config.yaml
dataset: "read English sentences (LibriTTS-R)"
embedding_dim: 128
am_softmax_scale: 16
eps: 1e-06
max_grad_norm: 1.0
batch_size: 256
lr_schedule: "linear"
final_lr_fraction: 0.1
Rows from block 8 of a small audio embedding model, named by matrix and row number. Each number is 128 + 32 x the weight over its row's rms, rounded and kept within 0 to 255. All counts start at 0.
Before each channel's rows are labels from the 100 clips, of 14848, where the channel reaches its highest value: "responds to" is what is common among them; "loudest" is the band of the loudest frequency at the time of the peak. Only what is clearly more common there than usual is listed. The data: read English sentences (LibriTTS-R).
# conv: width-5 conv, dilation 2 (model.blocks.8.conv.weight, 128x128x5, each kernel summed), inputs 64-127

responds to: voice: female
loudest: 4000 to 8000 Hz
conv.78 [180 175 177 152 127 136 127 181 188 125 140 131 114 128 132 152 179 127 131 107 131 120 133 154 120 130 167 111 167 180 136 178 126 181 130 133 131 126 126 178 142 178 186 116 176 166 175 176 133 123 179 115 117 180 180 120 142 128 164 128 119 124 113 180]

responds to: voice: male
loudest: 4000 to 8000 Hz
conv.19 [113 110 114 115  91 141 132 108 117 110  93 133 182 136 133 116 112 137 132 185 124 112  90 125 194  97 109 182 109 108  96 112 134 110 103  93  91 137 101 112  98 112 108 185 111 108 126 111  91 177 113 179 187 112 104 181 119 136 112  98 175 183 195 116]

responds to: voice: female
loudest: 4000 to 8000 Hz
conv.37 [172 174 163 170 117 117 129 182 195 125 140 125 103 127 124 148 180 136 135 109 120 128 134 159 112 129 162  97 174 175 149 180 133 180 128 128 138 121 132 174 142 183 190 103 181 166 158 187 122 116 172 109 122 179 192 109 139 134 161 131 119 120 124 172]

responds to: voice: male
loudest: 4000 to 8000 Hz
conv.84 [111 108 114 110 105 130 136  94  93 136 105 130 198 135 127 119 103 129 132 200 123 132  85 124 201 122 109 187 103 103  99 100 121 106 127 117 100 125 113 109 101 105 105 188 111 114 120  98 107 154 104 160 199 106  96 161 120 124 105 113 160 165 201 105]

responds to: voice: female
loudest: 4000 to 8000 Hz
conv.117 [179 183 173 159 124 132 126 193 190 124 132 132 120 130 137 156 184 127 130 113 125 123 132 150 125 122 164 121 174 180 140 181 133 187 128 129 127 128 122 173 137 181 188 115 177 163 169 178 128 125 173 121 123 184 177 122 140 136 169 130 124 121 113 180]

responds to: voice: female
loudest: 4000 to 8000 Hz
conv.113 [175 179 170 156 130 131 123 189 190 127 134 130 119 129 131 156 184 126 130 123 132 116 133 150 121 119 169 117 179 185 141 188 129 186 120 127 128 131 120 170 144 176 190 117 184 163 165 180 121 123 174 114 119 178 179 121 136 128 162 119 124 123 119 176]

responds to: voice: male
loudest: 4000 to 8000 Hz
conv.12 [115 108 108 121 108 129 137 100 103 136  98 123 196 132 127 125 119 130 133 199 136 130  89 132 204 109 119 183 105 100  89 113 113 106 121 102  99 128 116 115  97 111 100 188 118 117 121 106 106 157 104 164 195 117  97 170 134 133 126  97 169 165 201 109]

responds to: voice: female
loudest: 4000 to 8000 Hz
conv.25 [177 169 168 159 135 132 110 181 192 134 146 127 113 119 121 144 181 126 126 103  97 124 146 148 112 139 169 105 171 174 154 182 133 182 136 137 145 116 142 170 145 169 179 111 181 162 160 172 145 109 171 105 111 180 177 109 143 128 154 141 105 113 106 165]

responds to: voice: female
loudest: 4000 to 8000 Hz
conv.68 [167 173 166 143 141 123  69 169 174 121 123 126 118 100 128 166 161 104  79 109  74 103 131 133 120 133 157 111 170 172 137 167 124 178 132 124 126  72 129 162 125 164 179 127 157 134 153 172 139  98 185 104 110 170 160  92 122  80 144 123  79  95 117 168]

responds to: voice: female
loudest: 4000 to 8000 Hz
conv.77 [162 153 161 149 120 130  63 153 156 129 110 124 106  97 137 143 146  94  80 107  59 109 117 126 115 127 148 105 151 163 133 156 130 158 123 120 120  80 122 162 115 157 159 104 149 134 149 154 128  77 170  75 107 153 154  78 133  85 143 117  56  79 108 156]

responds to: voice: female
loudest: 4000 to 8000 Hz; 2000 to 4000 Hz
conv.109 [179 183 163 151 135 134 125 182 185 121 145 127 112 123 135 152 188 144 126 103 114 124 139 146 116 128 169 110 174 178 142 171 125 187 129 132 133 135 133 174 149 180 183 112 180 172 178 171 139 115 177 116 115 188 181 114 161 140 160 138 119 101 112 168]

responds to: voice: male
loudest: 4000 to 8000 Hz
conv.121 [123 129 121 126 114 129 128 128 124 128 118 128 201 124 130 131 127 126 124 215 120 130 121 128 201 121 126 206 125 120 123 127 128 127 125 119 123 120 114 126 121 120 117 196 126 126 129 124 125 170 126 178 197 126 128 177 131 128 129 122 163 186 198 122]

responds to: voice: female
loudest: 250 to 500 Hz
conv.31 [125 127 129 117 188 135  57 125 122 176 186 129 119  96 118 125 124 133 102 136  61 171 191 131 126 200 132 125 126 132 181 117 133 131 187 199 191  78 208 127 176 131 131 123 130 125 132 123 199 116 121 122 121 132 125 126 129 111 130 199 105 125 120 131]

responds to: voice: female
loudest: 4000 to 8000 Hz
conv.92 [152 149 160 136 147 124  60 168 167 130 141 120 125  86 124 157 153 102  76 117  46  90 142 129 118 130 159 121 158 166 147 155 125 167 141 135 137  71 150 162 137 159 157 120 146 138 146 155 144  99 169  86 132 156 160  86 121  88 143 134  62  92 130 171]

responds to: voice: male
loudest: 4000 to 8000 Hz
conv.116 [128 119 122 129 109 128 124 121 121 122  99 139 193 134 132 131 123 125 126 206 123 121 108 136 202 114 128 198 129 122 115 126 132 123 120 105 109 128 108 128 110 125 125 193 121 132 130 123 113 183 125 181 195 124 121 187 137 124 124 107 165 185 194 123]

responds to: voice: male
loudest: 4000 to 8000 Hz
conv.72 [112 112 109 126 113 115 134  95  92 128 104 125 196 134 129 124 108 131 137 195 136 139  96 125 203 114 115 183 120 109  95 113 120 106 115 103  93 132 108 114  94 106 102 182 110 119 118 100  99 169 108 172 194 112 113 165 136 134 123 104 171 171 206 108]

responds to: voice: male
loudest: 4000 to 8000 Hz
conv.38 [108 103 107 117 108 120 135 102 104 130 101 126 198 130 129 133 113 132 133 190 133 137  93 128 203 122 114 188 117  96  83 107 119 110 125 115 101 144 110 110  90 106 105 183 112 116 122 106 101 157 106 158 198 114  98 170 146 124 121 102 172 171 208 104]

responds to: voice: male
loudest: 4000 to 8000 Hz
conv.118 [129 132 129 131 123 124 116 126 118 132 118 124 220 126 118 126 127 126 124 209 114 127 121 134 224 122 125 193 126 128 126 127 124 124 127 117 126 121 124 129 123 125 126 201 129 126 129 124 121 153 126 164 219 121 125 167 133 117 126 121 146 161 224 122]

responds to: voice: male
loudest: 4000 to 8000 Hz
conv.49 [127 125 126 130 125 126 117 122 120 127 125 130 209 125 124 127 122 130 119 223 117 122 123 136 208 123 130 202 127 121 123 123 127 117 125 122 126 121 123 128 124 128 122 210 126 126 128 123 118 154 129 162 200 126 126 176 136 125 131 125 154 172 207 129]