A small audio embedding model, trained from scratch: batches of 256, trained on read English sentences (LibriTTS-R).
Rows from block 3 of a small audio embedding model, named by matrix and row number. Each number is 128 + 32 x the weight over its row's rms, rounded and kept within 0 to 255. All counts start at 0.
After each channel's rows are labels from the 100 clips, of 14848, where the channel reaches its highest value: "responds to" is what is common among them; "loudest band" is the band of the loudest frequency at the time of the peak. Only what is clearly more common there than usual is listed. The data: read English sentences (LibriTTS-R).
# conv: pointwise conv (model.blocks.3.conv.weight, 128x128x1), inputs 0-127

conv.125 [148  98 141 152 134  90 163 115 181 100 208  93  96 107 122 109 129 131  92 100 127 139 122 130 125 105 116 148 182 158 125 177  85 175 108 180  89 146 137  97 183  98 190  95 143 142 173 125 119 149 187 145 112 147 116  92 136 106 121 209 131 105 139 160 183 156 104 135 161 184 169 148 138 151 130 149 153 116 119  94  96 177 184 200 104 115 162  98 110 129 138 171 113 122 179 125 113 158 140 139 127 102 125 178 104 176 104 191 172 112 110 133 140 118 127 101 143 169 102 110 132 110 111 207 119 189 174 173]
responds to: voice: female
loudest band: 4000 to 8000 Hz; 2000 to 4000 Hz

conv.93 [137 139 128 120 106 130 175 133 194 151 228 117 134 150 127 132 129 104 119 127 151 142 151 118 134 125 138 136 171 158 137 200 117 188  99 150 136 133 149 105 149 142 196 125 118 199 133 126 112 104 142 118 148 127 114 125 138 117 123 227 122 140 135 140 231 183 127 136 216 149 159 124 125 128 150 144 165 143 135 112 142 152 167 163 114 135 116 107 132 135 104 146 116 135 129 130 119 130 128 124 145 137 125 207 102 195 138 206 152 128 136 129 134 141 141 122 215 210 110 116 126 107 106 197 128 167 148 157]
responds to: voice: female
loudest band: 4000 to 8000 Hz; 2000 to 4000 Hz

conv.21 [170 158 135 138 129 211 115  98 115  88 131 181 200 120 184 130 121 118 118 196 132 101 133 177 150 108 102 106 102 114 155 130 110 129 106 109 240 139 158 140 118 116 120 100 104 119 101 108 214 129 122 132 181 157 151 138 117 211 197 114 152  85 133 104 117 112 114 121 120 123 152 146 191 139 101  91 115 211 117 119 139 116 124 126 144  97 137 136 120 168 106 104  97 181 126 113 130 135 168 129  85  97 218 119 145 122 138  98 117 111 189 129  93 168 168 135 106 103 112 122  94  95 120 110 136 117  99 126]
responds to: voice: male
loudest band: 4000 to 8000 Hz

conv.0 [170 137  91 135 156 174 110 121 132 133 129 165 147 153 154  95 106  69 142 217 141 106 144 149  62 155 130 125 122 125 143  92 107  95 175 125 210  84 188 176 131 131 127 113 114 107 150 112 195 132 124  79 164 195 183  92 139 148 196 103 115 140  74 119  96  97 122 122 120 141 142 137 202 128 104 137 118 197 123 137 103 148 113 111 155 129 159 138  89 174 141 143 113 174 130 111 149 120 188 154 116 141 156 122  95 130 108 123 157 108 162 141 124 201 190 104  65 117 122 109 119 148 112 125 180 130 178 110]
responds to: voice: male
loudest band: 4000 to 8000 Hz

conv.78 [115 127 121 107 108 115 149 229 154  72 150 127  97  76 123 130 231 129 129 106 115 197 134 129 113 138 182 193 147 145 110 126 170 148 105 112 132 120 131 110 119  95 129 178 199 134 134 179 144 127 139 117 118 123 103 109 125 116 115 141 109  65 119 111 147 115 161 120 128 129 171 132 145 107 215  97 195 112 166 143 120 138  95 138 132  58 105 111 125 145 107 117 176 126 141 209 152 132 121 115  90  63  98 135 108 123 110 137 113 143 119 107  65 131 142 109 136 149 156 107 220  76 140 159  99 132 115 124]
responds to: voice: female
loudest band: 500 to 1000 Hz

conv.119 [ 88  91 121 209 175  66 141 104 130 111  99  75  94 128 111 124  93 117 106  84 147  91 129  91 120 149  79  96 128 103  87 107 132 130 131 169  98 139  83 123 171  88 134 100  78 144 164 107  98 213 163 131  85 104 125 149 108 103  71 135 149 102 116 158 138 153  99 122 151 162  82 182 113 109  96  97  92 104  91 149 110 160 147 164 110 102 192 104 113  75 195 159  92  85 169  75  97 144  98 197 117 117  84 118 111 149 144 143 126 121 106 178  96  92  63 144 106 112 123 119  81 112 134 138 125 126 127 140]
responds to: voice: female
loudest band: 4000 to 8000 Hz; 2000 to 4000 Hz

conv.81 [126 111 140 122  98 115 159 124 186 131 252 110 110 142 129 127 157 109  94 136 125 129 100 120 132 102 143 138 177 154 146 203 126 176 107 128 121 138 139 112 127 151 172 121 143 199 139 135 137 107 131 112 109 152 120 139 122 124 101 192 101 152 129 124 230 154 113 122 205 153 177 121 124 155 156 120 188 125 139  82 117 157 134 165  90 151 115 104 115 137  99 155 134 132 144 126 104 132 140 104 147 134 133 207 124 172 144 215 161 128 135 105 125 137 103 138 192 222 115 122 146 135 122 204 126 163 148 143]
responds to: voice: female
loudest band: 4000 to 8000 Hz; 2000 to 4000 Hz

conv.99 [197 108  53 151 147 161 134 134 137 149 128 144 125 173 127  68 125 100 114 177  99  95 135 127  81 113 101 135 143 115 112 123 111  97 156 156 173  83 218 168 138 165 139 112 143 111 137 133 151 150 157  71 149 228 164  89 137 154 143 121  82 175  83 133 141 131 118 131 133 146 154 112 183 145 140 170 107 167 138 122 129 153 116 111 137 145 146 136  78 200 126 142 142 154 127 130 125 129 186 129 163 160 174 113  64 128 102 103 149 115 138 139 183 214 159  95 126 110  93  57 143 157  93 136 176 133 146 117]
responds to: voice: male
loudest band: 4000 to 8000 Hz

conv.100 [ 61 186 199 132 155 149 165 116 115 148 140 145 155 122 136 225 144 202 134 112 138 113 135 160 200 121  99 134 137 151 142 136 159 133 115 144 107 187  68 120 148 144 142 146 123 132 154 129 129 140 127 193 136  77  91 178 164 143 128 125 180 132 230 118 121 127 125 130 147 157 115 153  94 129 104 130 134 116 130 121 121 122 137 149 135 151 140 113 189  89 139 142 132 153 159 125 121 138  66 142 194 153 143 127 194 145 192 113 129 118 164 119 132  64  84 176 130 121 120 191 144 139 205 147  97 149 141 136]
responds to: voice: male
loudest band: 4000 to 8000 Hz

conv.15 [129 183 131 112 116 214 115 102 136 107 141 193 244 127 213 142 127 134 109 152 128 108 131 207 131 122 114 108 132 119 189 112 109 118 131 128 195 152 145 132 147 104 103  98  97 128 105 109 198 105 132 130 234 165 140 141 118 218 187 122 143  98 116 107 120 116 120 144 118 121 154 136 150 118  93 121 127 158 115 130 134 128 129 104 112 117 115 118 146 122 140 126 102 231 118 102  99 124 149 120 116 115 192 111 140 126 157 119 109 101 219 115 124 151 143 153 120 124  93 154 112 129 142 113 123 108 124 121]
responds to: voice: male
loudest band: 4000 to 8000 Hz

conv.9 [127 136 103 206 180 114 102 120 130 141 132 106  94 138 130 129  85 112 145 129 176 108 150 102 116 131  83 111 125 118 121 137 127 133 119 177 114 136 100 127 189 113 151 118 107 133 208 119 143 209 200 117 114 126 155 145 123 142 119 151 154  87 106 201 124 129 143 119 151 187  92 157 129 133 130 115  97 121 109 130 116 182 171 140 121 117 205 145 122 111 185 231 114 122 214 126 121 204 116 233 115 110 104 127 104 127 122 130 135 112 101 195 125 129 116 116 114 129 118 120 112 134 119  94 147 175 135 176]
responds to: voice: female
loudest band: 4000 to 8000 Hz; 2000 to 4000 Hz

conv.59 [134 158 139 117 122 214  99  94 127 110 147 179 204  96 218 170 110 155 140 165 130 102 125 197 157 119 105  98 116 114 176 119  97 122 133 106 186 143 149 112 116 110 100  94  81 120 121  86 187 111 130 136 212 135 132 177 124 203 170 124 141 112 162 115 112 140 113 106 108 116 141 120 158 134  99  87 109 163 116 106 106 118 128 119 128 107 120 117 160 143 101 107  81 218 117  77  98 110 141 118 117  78 184 126 156 127 158 126 104  87 209 120 114 137 164 170 126 108 107 169 101  89 149 122 143 103 112  96]
responds to: voice: male
loudest band: 4000 to 8000 Hz

conv.69 [126 109 115 187 178 106 105 111 138 125 126 112 134 130 116 100  84 117 129  99 171 113 153 104 103 148 104 128 141 139 119 151 122 132 141 196 112 130 110 113 191 111 138 119 124 149 220 127 128 185 216 113 105 121 134 126 104 118 110 136 148 107 118 181  83 167 126 120 148 187 110 163 122 105 109 110  92 121  98 150 128 181 164 155 104 112 206 123 104 122 169 222 122 114 195 112 124 221 117 220 105 127 121 134 108 154 128 132 144 113 105 215 133  78 107 118 125 133 124 108  89 120 114 144 128 181 113 155]
responds to: voice: female
loudest band: 4000 to 8000 Hz; 2000 to 4000 Hz

conv.7 [136 110 119 130 121 134 143 150 231 121 210 131 131 142 134 119 135 140 123 141 138 101 132 101 137 119 130 134 157 152 130 196 112 199 121 135 127 134 152 118 168 133 206 115 141 192 147 119 114 132 147 125 126 138 130 118 134 114 136 240 125 129 120 152 206 193 120 137 230 145 151 130 149 138 140 140 165 132 118 113 126 152 172 130 120 125 142 108 130 131 113 140 125 108 156 132 113 139 123 143 130  99 150 204 124 214 126 215 144 110 124 137 121 144 127 117 209 205 140 131 132 127 124 168 126 150 137 184]
responds to: voice: female
loudest band: 4000 to 8000 Hz; 2000 to 4000 Hz

conv.40 [196 111  72 156 154 165 133 129 128 157 116 146 124 162 129  80 126  80 126 177 164 114 116 122  64 114 134 102 145 133 115 136 114 144 150 154 176 100 236 150 144 162 130 125 128 127 170 145 135 144 162  59 122 210 167  83 156 151 179 137  86 154  83 135 116 125 141 133 137 170 137 158 178 130 106 164 107 161 145 133 133 160 136 152 125 167 170 149 100 200 145 155 127 112 169 106 129 146 185 130 163 143 161 124  83 136  92 123 128 133 147 166 140 222 173  76 102 104 110  96 137 149  72 139 167 144 155 135]
responds to: voice: male
loudest band: 4000 to 8000 Hz

conv.101 [102  98 115 239 193 107  84 109 126 121 104 125 118 159 105 121  91 114 155 112 172 109 112 122 128 148 107 120 135  67 125 123 111 103 155 161 120 123  87 155 146  91 161 137 131 133 168 121 133 216 173 117 113  95 156 126 110  99 132 127 140 105 111 170 104 158 163 135 123 160  86 185  99 122 131 145  70 123 124 160 129 156 181 156 150 138 235 139  83 122 198 198 111 114 188 129 123 170 122 226 111 127 111 123 122 139 119 108 117 137 136 207 127 111 112 100 121 116 139 106 110 129 130 108 130 152  85 152]
responds to: voice: female
loudest band: 4000 to 8000 Hz; 2000 to 4000 Hz

conv.121 [127  95 119 143 141 109 160 109 156 121 161  97 118 108 112 119 115 112 118 124 153  96 131 103 118  96 110  94 190 129 118 150  98 163 111 196 108 123 126 105 216 112 167  97 118 155 180 100 118 154 189 117 107 111 137  93 122 129 108 177 111 117 110 163 164 184  81 113 165 190 161 127 123 118 120 132 145  94 122  93 118 197 197 193 107 105 161 109 109 101 161 166  95  93 208 114  96 194 103 159 110 155 112 160 111 184  93 164 172  93 128 165 138 108 139 118 133 162  96  86 117 155 136 172 138 203 133 172]
responds to: voice: female
loudest band: 4000 to 8000 Hz; 2000 to 4000 Hz

conv.126 [109 108 126 191 173 138 142 121 147  95 160 120 108 124 119 109 126 112 138 123 142 111 141 123 103 143 125 126 127 132 136 134 109 155 131 189 121 123 123 144 207  76 142 128  98 154 211 123 130 206 222 129 145 130 123 132 111 134 115 141 134 104 128 205 111 156 116 135 164 196 123 158 118 119 117 116 119 108 117 146 132 195 173 173 135 113 187 128 125 128 154 240 115 106 199 108 125 204 117 226 109 136 131 134 130 160  99 146 146 132 124 194 118 122 141 136 136 128 117 114 103 109 109 118 120 177 134 195]
responds to: voice: female
loudest band: 4000 to 8000 Hz; 2000 to 4000 Hz

conv.108 [136 127 122 108 123 124 127 240 117 105 138 124 119 110 120 113 185 125 137 128 138 194 152 132 100 120 175 204 143 132  94 124 196 130 116 123 116 106 141 140 125  95 128 196 234 135 126 223 137 111 127 120 128 122 102 116 131 117 116 119 103  85 103 119 137 106 144 139 126 133 153 126 132 112 226 128 149 133 181 112 139 101 115 138 150  55 107 144 118 143  98 105 215 121 119 215 147 114 149 102  87  86 129 138 134 133 125 142 118 165 122 103  87 128 137 139 142 116 184 139 205  93 116 119 114 133 103 100]
responds to: voice: female
loudest band: 500 to 1000 Hz

conv.71 [145 101 147 140 144 134 134 135 190 128 171  99 119 132 123 124 124 110 123 136 134 108 110 125 124 107 116 135 169 162 118 180 129 215 113 177 128 141 152 114 190 107 181 120 128 168 182 120 126 126 173 113 138 122 108 118  88 130 125 219 114 114 133 176 187 184 101 125 204 184 178 125 131 123 148 119 148 141 111 108 117 174 196 165 103 112 148 104  96 141 151 155 130 137 201 148 111 146 139 159 127 117 118 189 133 201 106 174 151 115  99 141 121 158 115 120 184 192 108 109 102 118 113 189 109 188 147 194]
responds to: voice: female
loudest band: 4000 to 8000 Hz; 2000 to 4000 Hz

conv.16 [ 52  86 101 157 162  50 107 110 117 111 130  75  85  98  47  94  98 108 143  51 165 110 133  69  86 139 105 123 125  97  98 131 139 147 143 139  81 110  79 115 146 119 138 120  96 127 149 127  92 166 155  82  80  84 117  87 117  56  83 131 133 117  99 138 112 140 130 102 146 139  87 169  82 142 140 105  93  84 120 141 140 147 144 137 152 145 139 153  91  69 159 143 122  78 166 101 135 142  69 158 131 138  94 100 116 145  85 104 139 134  64 147 153  62  66  85 105 129 131  83 111 140  82 109 134 144 121 121]
responds to: voice: female
loudest band: 4000 to 8000 Hz; 2000 to 4000 Hz

conv.46 [154 169 147 100 122 206 124 111 122  97 137 182 215 105 197 169 102 165 115 128 141  98 107 197 175 115 103 100 139 111 203 129 103 101 111 107 176 135 145 136 109  90 119  85  75  94 132  88 211 111 126 157 206 149 134 161 115 191 177 117 136 114 125 111 122  98 120 117 124 116 144 132 165 120  83  82 131 169  90 135 136 107 121 114 119  91 123 132 159 142 131 125 104 196 111  84 115 110 131 119 109 104 193 134 161 105 182 124 121 111 205 116  73 135 151 150 130 111  90 149  90 110 148 111 137 117 110 107]
responds to: voice: male
loudest band: 4000 to 8000 Hz

conv.41 [145 168 168 135 119 203 124  78 106 107 116 172 195  95 189 184 112 160 128 121 136 113 132 180 180 117 105  99 107 104 229 103  79 111 119 121 172 167 129 126 112 120  95  78 103 126 136  92 153 123 123 170 198 151 115 166 109 184 150 110 174  78 172  97 126 118 116 108 127 108 150 118 134 126  86 108 128 147  85 114 138 134 132 118  92 107 104 119 171 119 116 116 117 207 128  77 130 105 116 117 110  90 180 125 175 133 206 105 120  97 183 116  82 143 137 189 112 124 110 161 126  96 169 100 121 128 109 111]
responds to: voice: male
loudest band: 4000 to 8000 Hz

conv.42 [161 101  47 107  91 149 135 147  99 147  88 136 145 134 135  55 138  56 129 154 106 154 118 133  89 142 153 115 121 118 105  92 146  89 155 103 132  98 177 152 121 161  92 151 158  88 102 165 157 123 109  86 143 182 159  71 139 138 133  95  66 149  79  98  78  80 133 106 109  99 166 102 164 115 164 145 135 158 153 123  98 117 100 111 164 148  88 137  81 199 120 125 153 145 128 151 131 119 168  96 104 146 174 120  83  74  91 128 117 135 111 108 136 191 142  63 111  97 149  73 149 139  56 122 175 112 170  80]
responds to: voice: male
loudest band: 4000 to 8000 Hz

conv.10 [119 139 123  98 121 131 149 245 147  79 159 155 112 118 114 140 200 100 127 127 128 201 131 136 108 113 183 192 170 137 123 113 169 126 133 151 119 138 124 122 122  81 141 192 203 125 126 192 123 123 136 110 108 141 117 107 114 117 110 133 113  79 138 122 144 126 135 122 137 134 159 119 140 135 239  92 171 129 165 130 134 130 122 142 126  76 122 143 108 109  93 133 201 131 137 221 139 152 121 132  94  69 119 144 117 115 114 139 138 187 102 135  66 113 140 115 127 139 190 115 200  76 113 137 113 130 122 115]
responds to: voice: female
loudest band: 500 to 1000 Hz

conv.73 [141 132 127 109 138 115 146 217 141  69 134 133 128  94 139 111 213 121 151 136 130 200 145 110  99 111 172 207 153 127 104 149 188 129 128 120 122 120 145 152 113  81 134 184 232 117 128 182 128 105 114 118 130 136 100 119 122 119 108 155  89  70 141 111 147 124 169 120 141 115 160 129 130 128 213 104 151 137 171 139 117 124  97 125 129  68 110 133 133 128 115 140 164 101 122 227 143 113 123 102  75  94 114 134 115 131 102 141 124 164 100 118  62 134 120 118 108 130 181 113 215  74 119 134 112 110 115 108]
responds to: voice: female
loudest band: 500 to 1000 Hz

conv.67 [ 76 162 188 121 133 121 141 130 111 123 149 164 146 106 138 189 142 178 134  89 157 119 126 146 206 108 127 131 140 140 161 117 126 116 113 129 130 205  32 126 153 153 123 101 138 127 154 130 127 116 133 197 165  52  71 201 122 146 106 151 153 135 211 136 127  98 134 141 145 162 112 118 125 127 103 130 123 125 135 115 147 166 138 166 145 130 109 133 167  75 117 166 115 138 145 125 113 147  96 141 199 122 149 130 188 137 210 130 113 111 152 137 152  54 113 186 126 146 116 184 128 128 197 154  97 144 171 134]
responds to: voice: male
loudest band: 4000 to 8000 Hz

conv.74 [132 130 134 165 125 132 150 146 188 138 191 111 116 140 110 131 131 112 121 140 137 134 136 116 140  96 127 125 164 160 126 185 133 199  97 179 107 126 147 119 183 155 206 136 148 196 176 128 138 143 169 154 141 140 111 120 157 112 126 216 141 141 130 166 165 217 149 136 212 168 139 139 125 126 166 146 124 145 144 133 131 173 212 142 143 134 152 147 121 126 145 171 162 125 177 133 160 155 130 160 145 150 132 183 120 211 138 195 120 135 135 162 131 138 133 143 164 185 142 127 119 145 123 189 133 171 125 192]
responds to: voice: female
loudest band: 4000 to 8000 Hz; 2000 to 4000 Hz

conv.66 [197 103  95 159 134 168 119 115 109 133 131 105 127 133 148  62 131  97 142 194 154 130 156 120 102 113 129 122 164 140 112 135 126 121 160 175 165  82 212 159 149 144 143 113 119 118 154  96 171 163 140  79 127 234 179  72 151 144 163 112 102 168 102 161 102 122 114 145 122 160 152 129 180 128 112 156 109 183 137 141 128 153 123 155 130 166 137 118  88 199 157 152 113 149 167 114 140 152 186 154 156 152 180 125  71 125 116 111 135 121 139 167 152 236 169  83 121 124 126 105 149 163  83 124 154 125 147 143]
responds to: voice: male
loudest band: 4000 to 8000 Hz

conv.26 [119 189 177 135 117 179 117  95 112 121 136 187 209 119 215 163  88 159 125 141 132  98 125 169 156 122 118  88 114 120 251  96 127 123 127 121 172 145 148 107 120 115 121  84 105 102 114 100 180 123 112 160 221 144 118 183 121 193 145 139 145 111 161  99 123 122  95 108 117 117 151 113 133 115  71 121 142 161  89 140 129 113 129 112 142 131 116 118 164 119 101 129 105 210 124 104 110 145 140 126 129 100 184 132 171 116 200 120 124 109 211 109 102 129 141 154 114 115  88 164 107 126 169 131 124 124 111 117]
responds to: voice: male
loudest band: 4000 to 8000 Hz

conv.98 [148 117 133 138 137 134 151 132 236 127 196 114 124 121 113 133 105 113 120 133 140 130 124 126 129 117 118 120 146 161 118 182 137 180 105 162 149 144 132 133 166 117 205  84 141 200 155 136 144 153 162 114 125 151 121 119 127 117 120 250 123 145 100 161 184 196 114 139 233 140 177 122 132 134 139 134 159 129 134  95 123 153 192 158 118 135 139 103 111 137 135 143 112 116 152 118 117 145 143 118 154 141 124 204 110 198 101 189 145 118 122 137 131 141 141 111 181 195 144 120 127 130 108 187 121 158 143 185]
responds to: voice: female
loudest band: 4000 to 8000 Hz; 2000 to 4000 Hz

conv.60 [168 123  87 141 129 208 135 116 144 116 126 184 170 131 146  71 106  86 134 204 140 121 116 168  62 108 100 111 131 142 119 137 128 122 158 133 194  79 176 149 136  99 119 105 109 130 129  86 165 149 151  90 168 167 183  84 134 200 229 137  97 106  73 128 125 116 130 123 128 131 140 128 223 142 115 105 112 199  95 131 137 142 141 134 142 108 144 114  88 169 117 151 113 170 141  97 145 146 195 130 105 126 184 136  82 126  87 132 138 113 163 138 113 183 176  88 127 119 124 113 119 129 104 119 165 158 129 133]
responds to: voice: male
loudest band: 4000 to 8000 Hz

conv.95 [139  85 110 131 141 129 122 188 105 116 115 109 112 104 134 111 165 122 157 134 136 183 154 129 122 119 162 191 110 114 108 115 206  97 141 130 128 122 151 150 133  78 138 215 207 134 124 244 130 129 151 106  97 116 118 106 143 125 143 111 105  90 119 123  93 115 210 140 131 119 140 116 128 137 175 105 106 134 167 130 153 149 137 139 188  95 140 167 134 138 117 135 212 110 127 193 182 132 126 158  94  85 132  96 105 119  90 114 102 205  99 138  82 138 118 106 113 114 213  87 151 100 119 133 113 147  90 117]
responds to: voice: female
loudest band: 500 to 1000 Hz

conv.102 [143 101 130 117 150 129 160 147 193 108 170 111 119 143 127 150 117 107 142 120 144 123 122 105 123 125 120 143 159 139 115 201 118 202 104 172 116 126 144 130 198 127 218 115 123 201 175 137 128 143 172 135 117 116 127 131 126 133 116 195 147 143 134 184 184 226 118 124 199 149 133 153 111 121 139 141 151 142 132 111 140 162 215 145 140 147 151 131 124 127 135 162 130 126 176 142 139 168 150 159 139 130 147 174  93 200 126 190 131 116 115 157 138 134 126 125 166 172 107 123 133 159 127 177 115 203 149 210]
responds to: voice: female
loudest band: 4000 to 8000 Hz; 2000 to 4000 Hz

conv.109 [110  76  77 184 151  93 153 119 140 116 152  82 104 141  82  85 134  87 158 125 128 126 115 119 112 135 160 142 178 142  92 174 144 151 121 171  81 121 129 154 185 131 153 111 137 153 216 142 101 175 198  91  99 124 147  80 121  96 114 158 123 132 119 179 150 175 135 110 179 189 161 144 107 120 126 121 141  91 125 146 131 171 160 199 142 126 176 152 113  74 154 184 122 116 177 144 169 200 134 164 129 110  80 142  82 168 106 157 161 145 103 165 131 129 122  99 154 157 147  74 106 140  89 148 129 181 140 161]
responds to: voice: female
loudest band: 4000 to 8000 Hz; 2000 to 4000 Hz

conv.83 [148 137 119 146 138 142 155 121 188 138 176 121 128 124 135 112 102 118 130 155 157 119 124 130 111 120 120 138 173 145 127 183 142 209  85 179 145 136 138 115 162 144 206 126 132 175 160 146 116 137 195 139 120 146 104 131 142 107 140 203 140 138 113 184 165 232 137 134 172 157 151 142 127 141 153 139 145 121 126 123 127 165 209 164 140 117 138 136 129 131 137 182 115 123 160 143 125 162 135 171 143 134 140 181 120 230 140 196 138 120 120 142 118 128 118 136 185 192 122 126 126 153 130 171 119 181 128 224]
responds to: voice: female
loudest band: 4000 to 8000 Hz; 2000 to 4000 Hz

conv.27 [142  93 122 143 140  94 157 119 189 116 184 126 119 117 115 111 125 109  90 118 136 106 123  91 143 107  99  90 156 183  96 179  81 170  99 175 124 120 157 127 178 122 189 103 136 174 174 117 118 141 187 112 127 130 142 143 111  94 160 192 148 115 120 184 167 182  84 120 183 170 172 116 129 124 146 119 149 132 101  76 107 169 207 168 112 139 148  97 108 130 147 163  97 113 172 121 113 183 133 151 131 148 117 165 115 200 142 189 167 101 104 124 104 135 143 114 182 191  85 112 130 126 111 181 116 160 156 191]
responds to: voice: female
loudest band: 4000 to 8000 Hz; 2000 to 4000 Hz

conv.103 [180 113  45 108 130 172 142 118 143 135 120 141 131 123 151  74 138  55 119 184 117 117 157 141  55 126 109 100 126 114 121 142 124 126 150 148 160  48 214 157 124 135 117 115 134 131 126 124 161 114 138  74 147 213 188  76 132 144 169 121  82 144  75 126 131 125 115 162 124 157 142 115 229 127 120 141 138 170  94 144 117 132 120 153 133 149 134 139  47 159 124 121 101 114 133 108 130 126 172 118 114 138 146 136  82 122  69 123 144  95 151 139 143 190 162  59 134 139  98  93 143 146  66 129 159 136 158 127]
responds to: voice: male
loudest band: 4000 to 8000 Hz

conv.56 [133  89 153 161 143 103 135 125 191 137 175 129 146 126 129 114 112 104 129 128 147 103 133 101 121 112 118 124 171 148 123 166 104 188  98 215 107 127 144 139 213 114 189 100 123 171 186 114 123 144 187 121 128 146 112 116 148 126 131 194 144  98 128 214 160 187 110 126 184 158 141 149 137 121 145  86 155 107 139 115 148 164 204 187 147 117 159 126 124 140 161 198 122 125 187 131 124 169 120 158 137 102 115 174 121 164 111 166 136  86 138 171 125 139 122 130 168 169 112  97 115 122 138 165 113 208 157 184]
responds to: voice: female
loudest band: 4000 to 8000 Hz; 2000 to 4000 Hz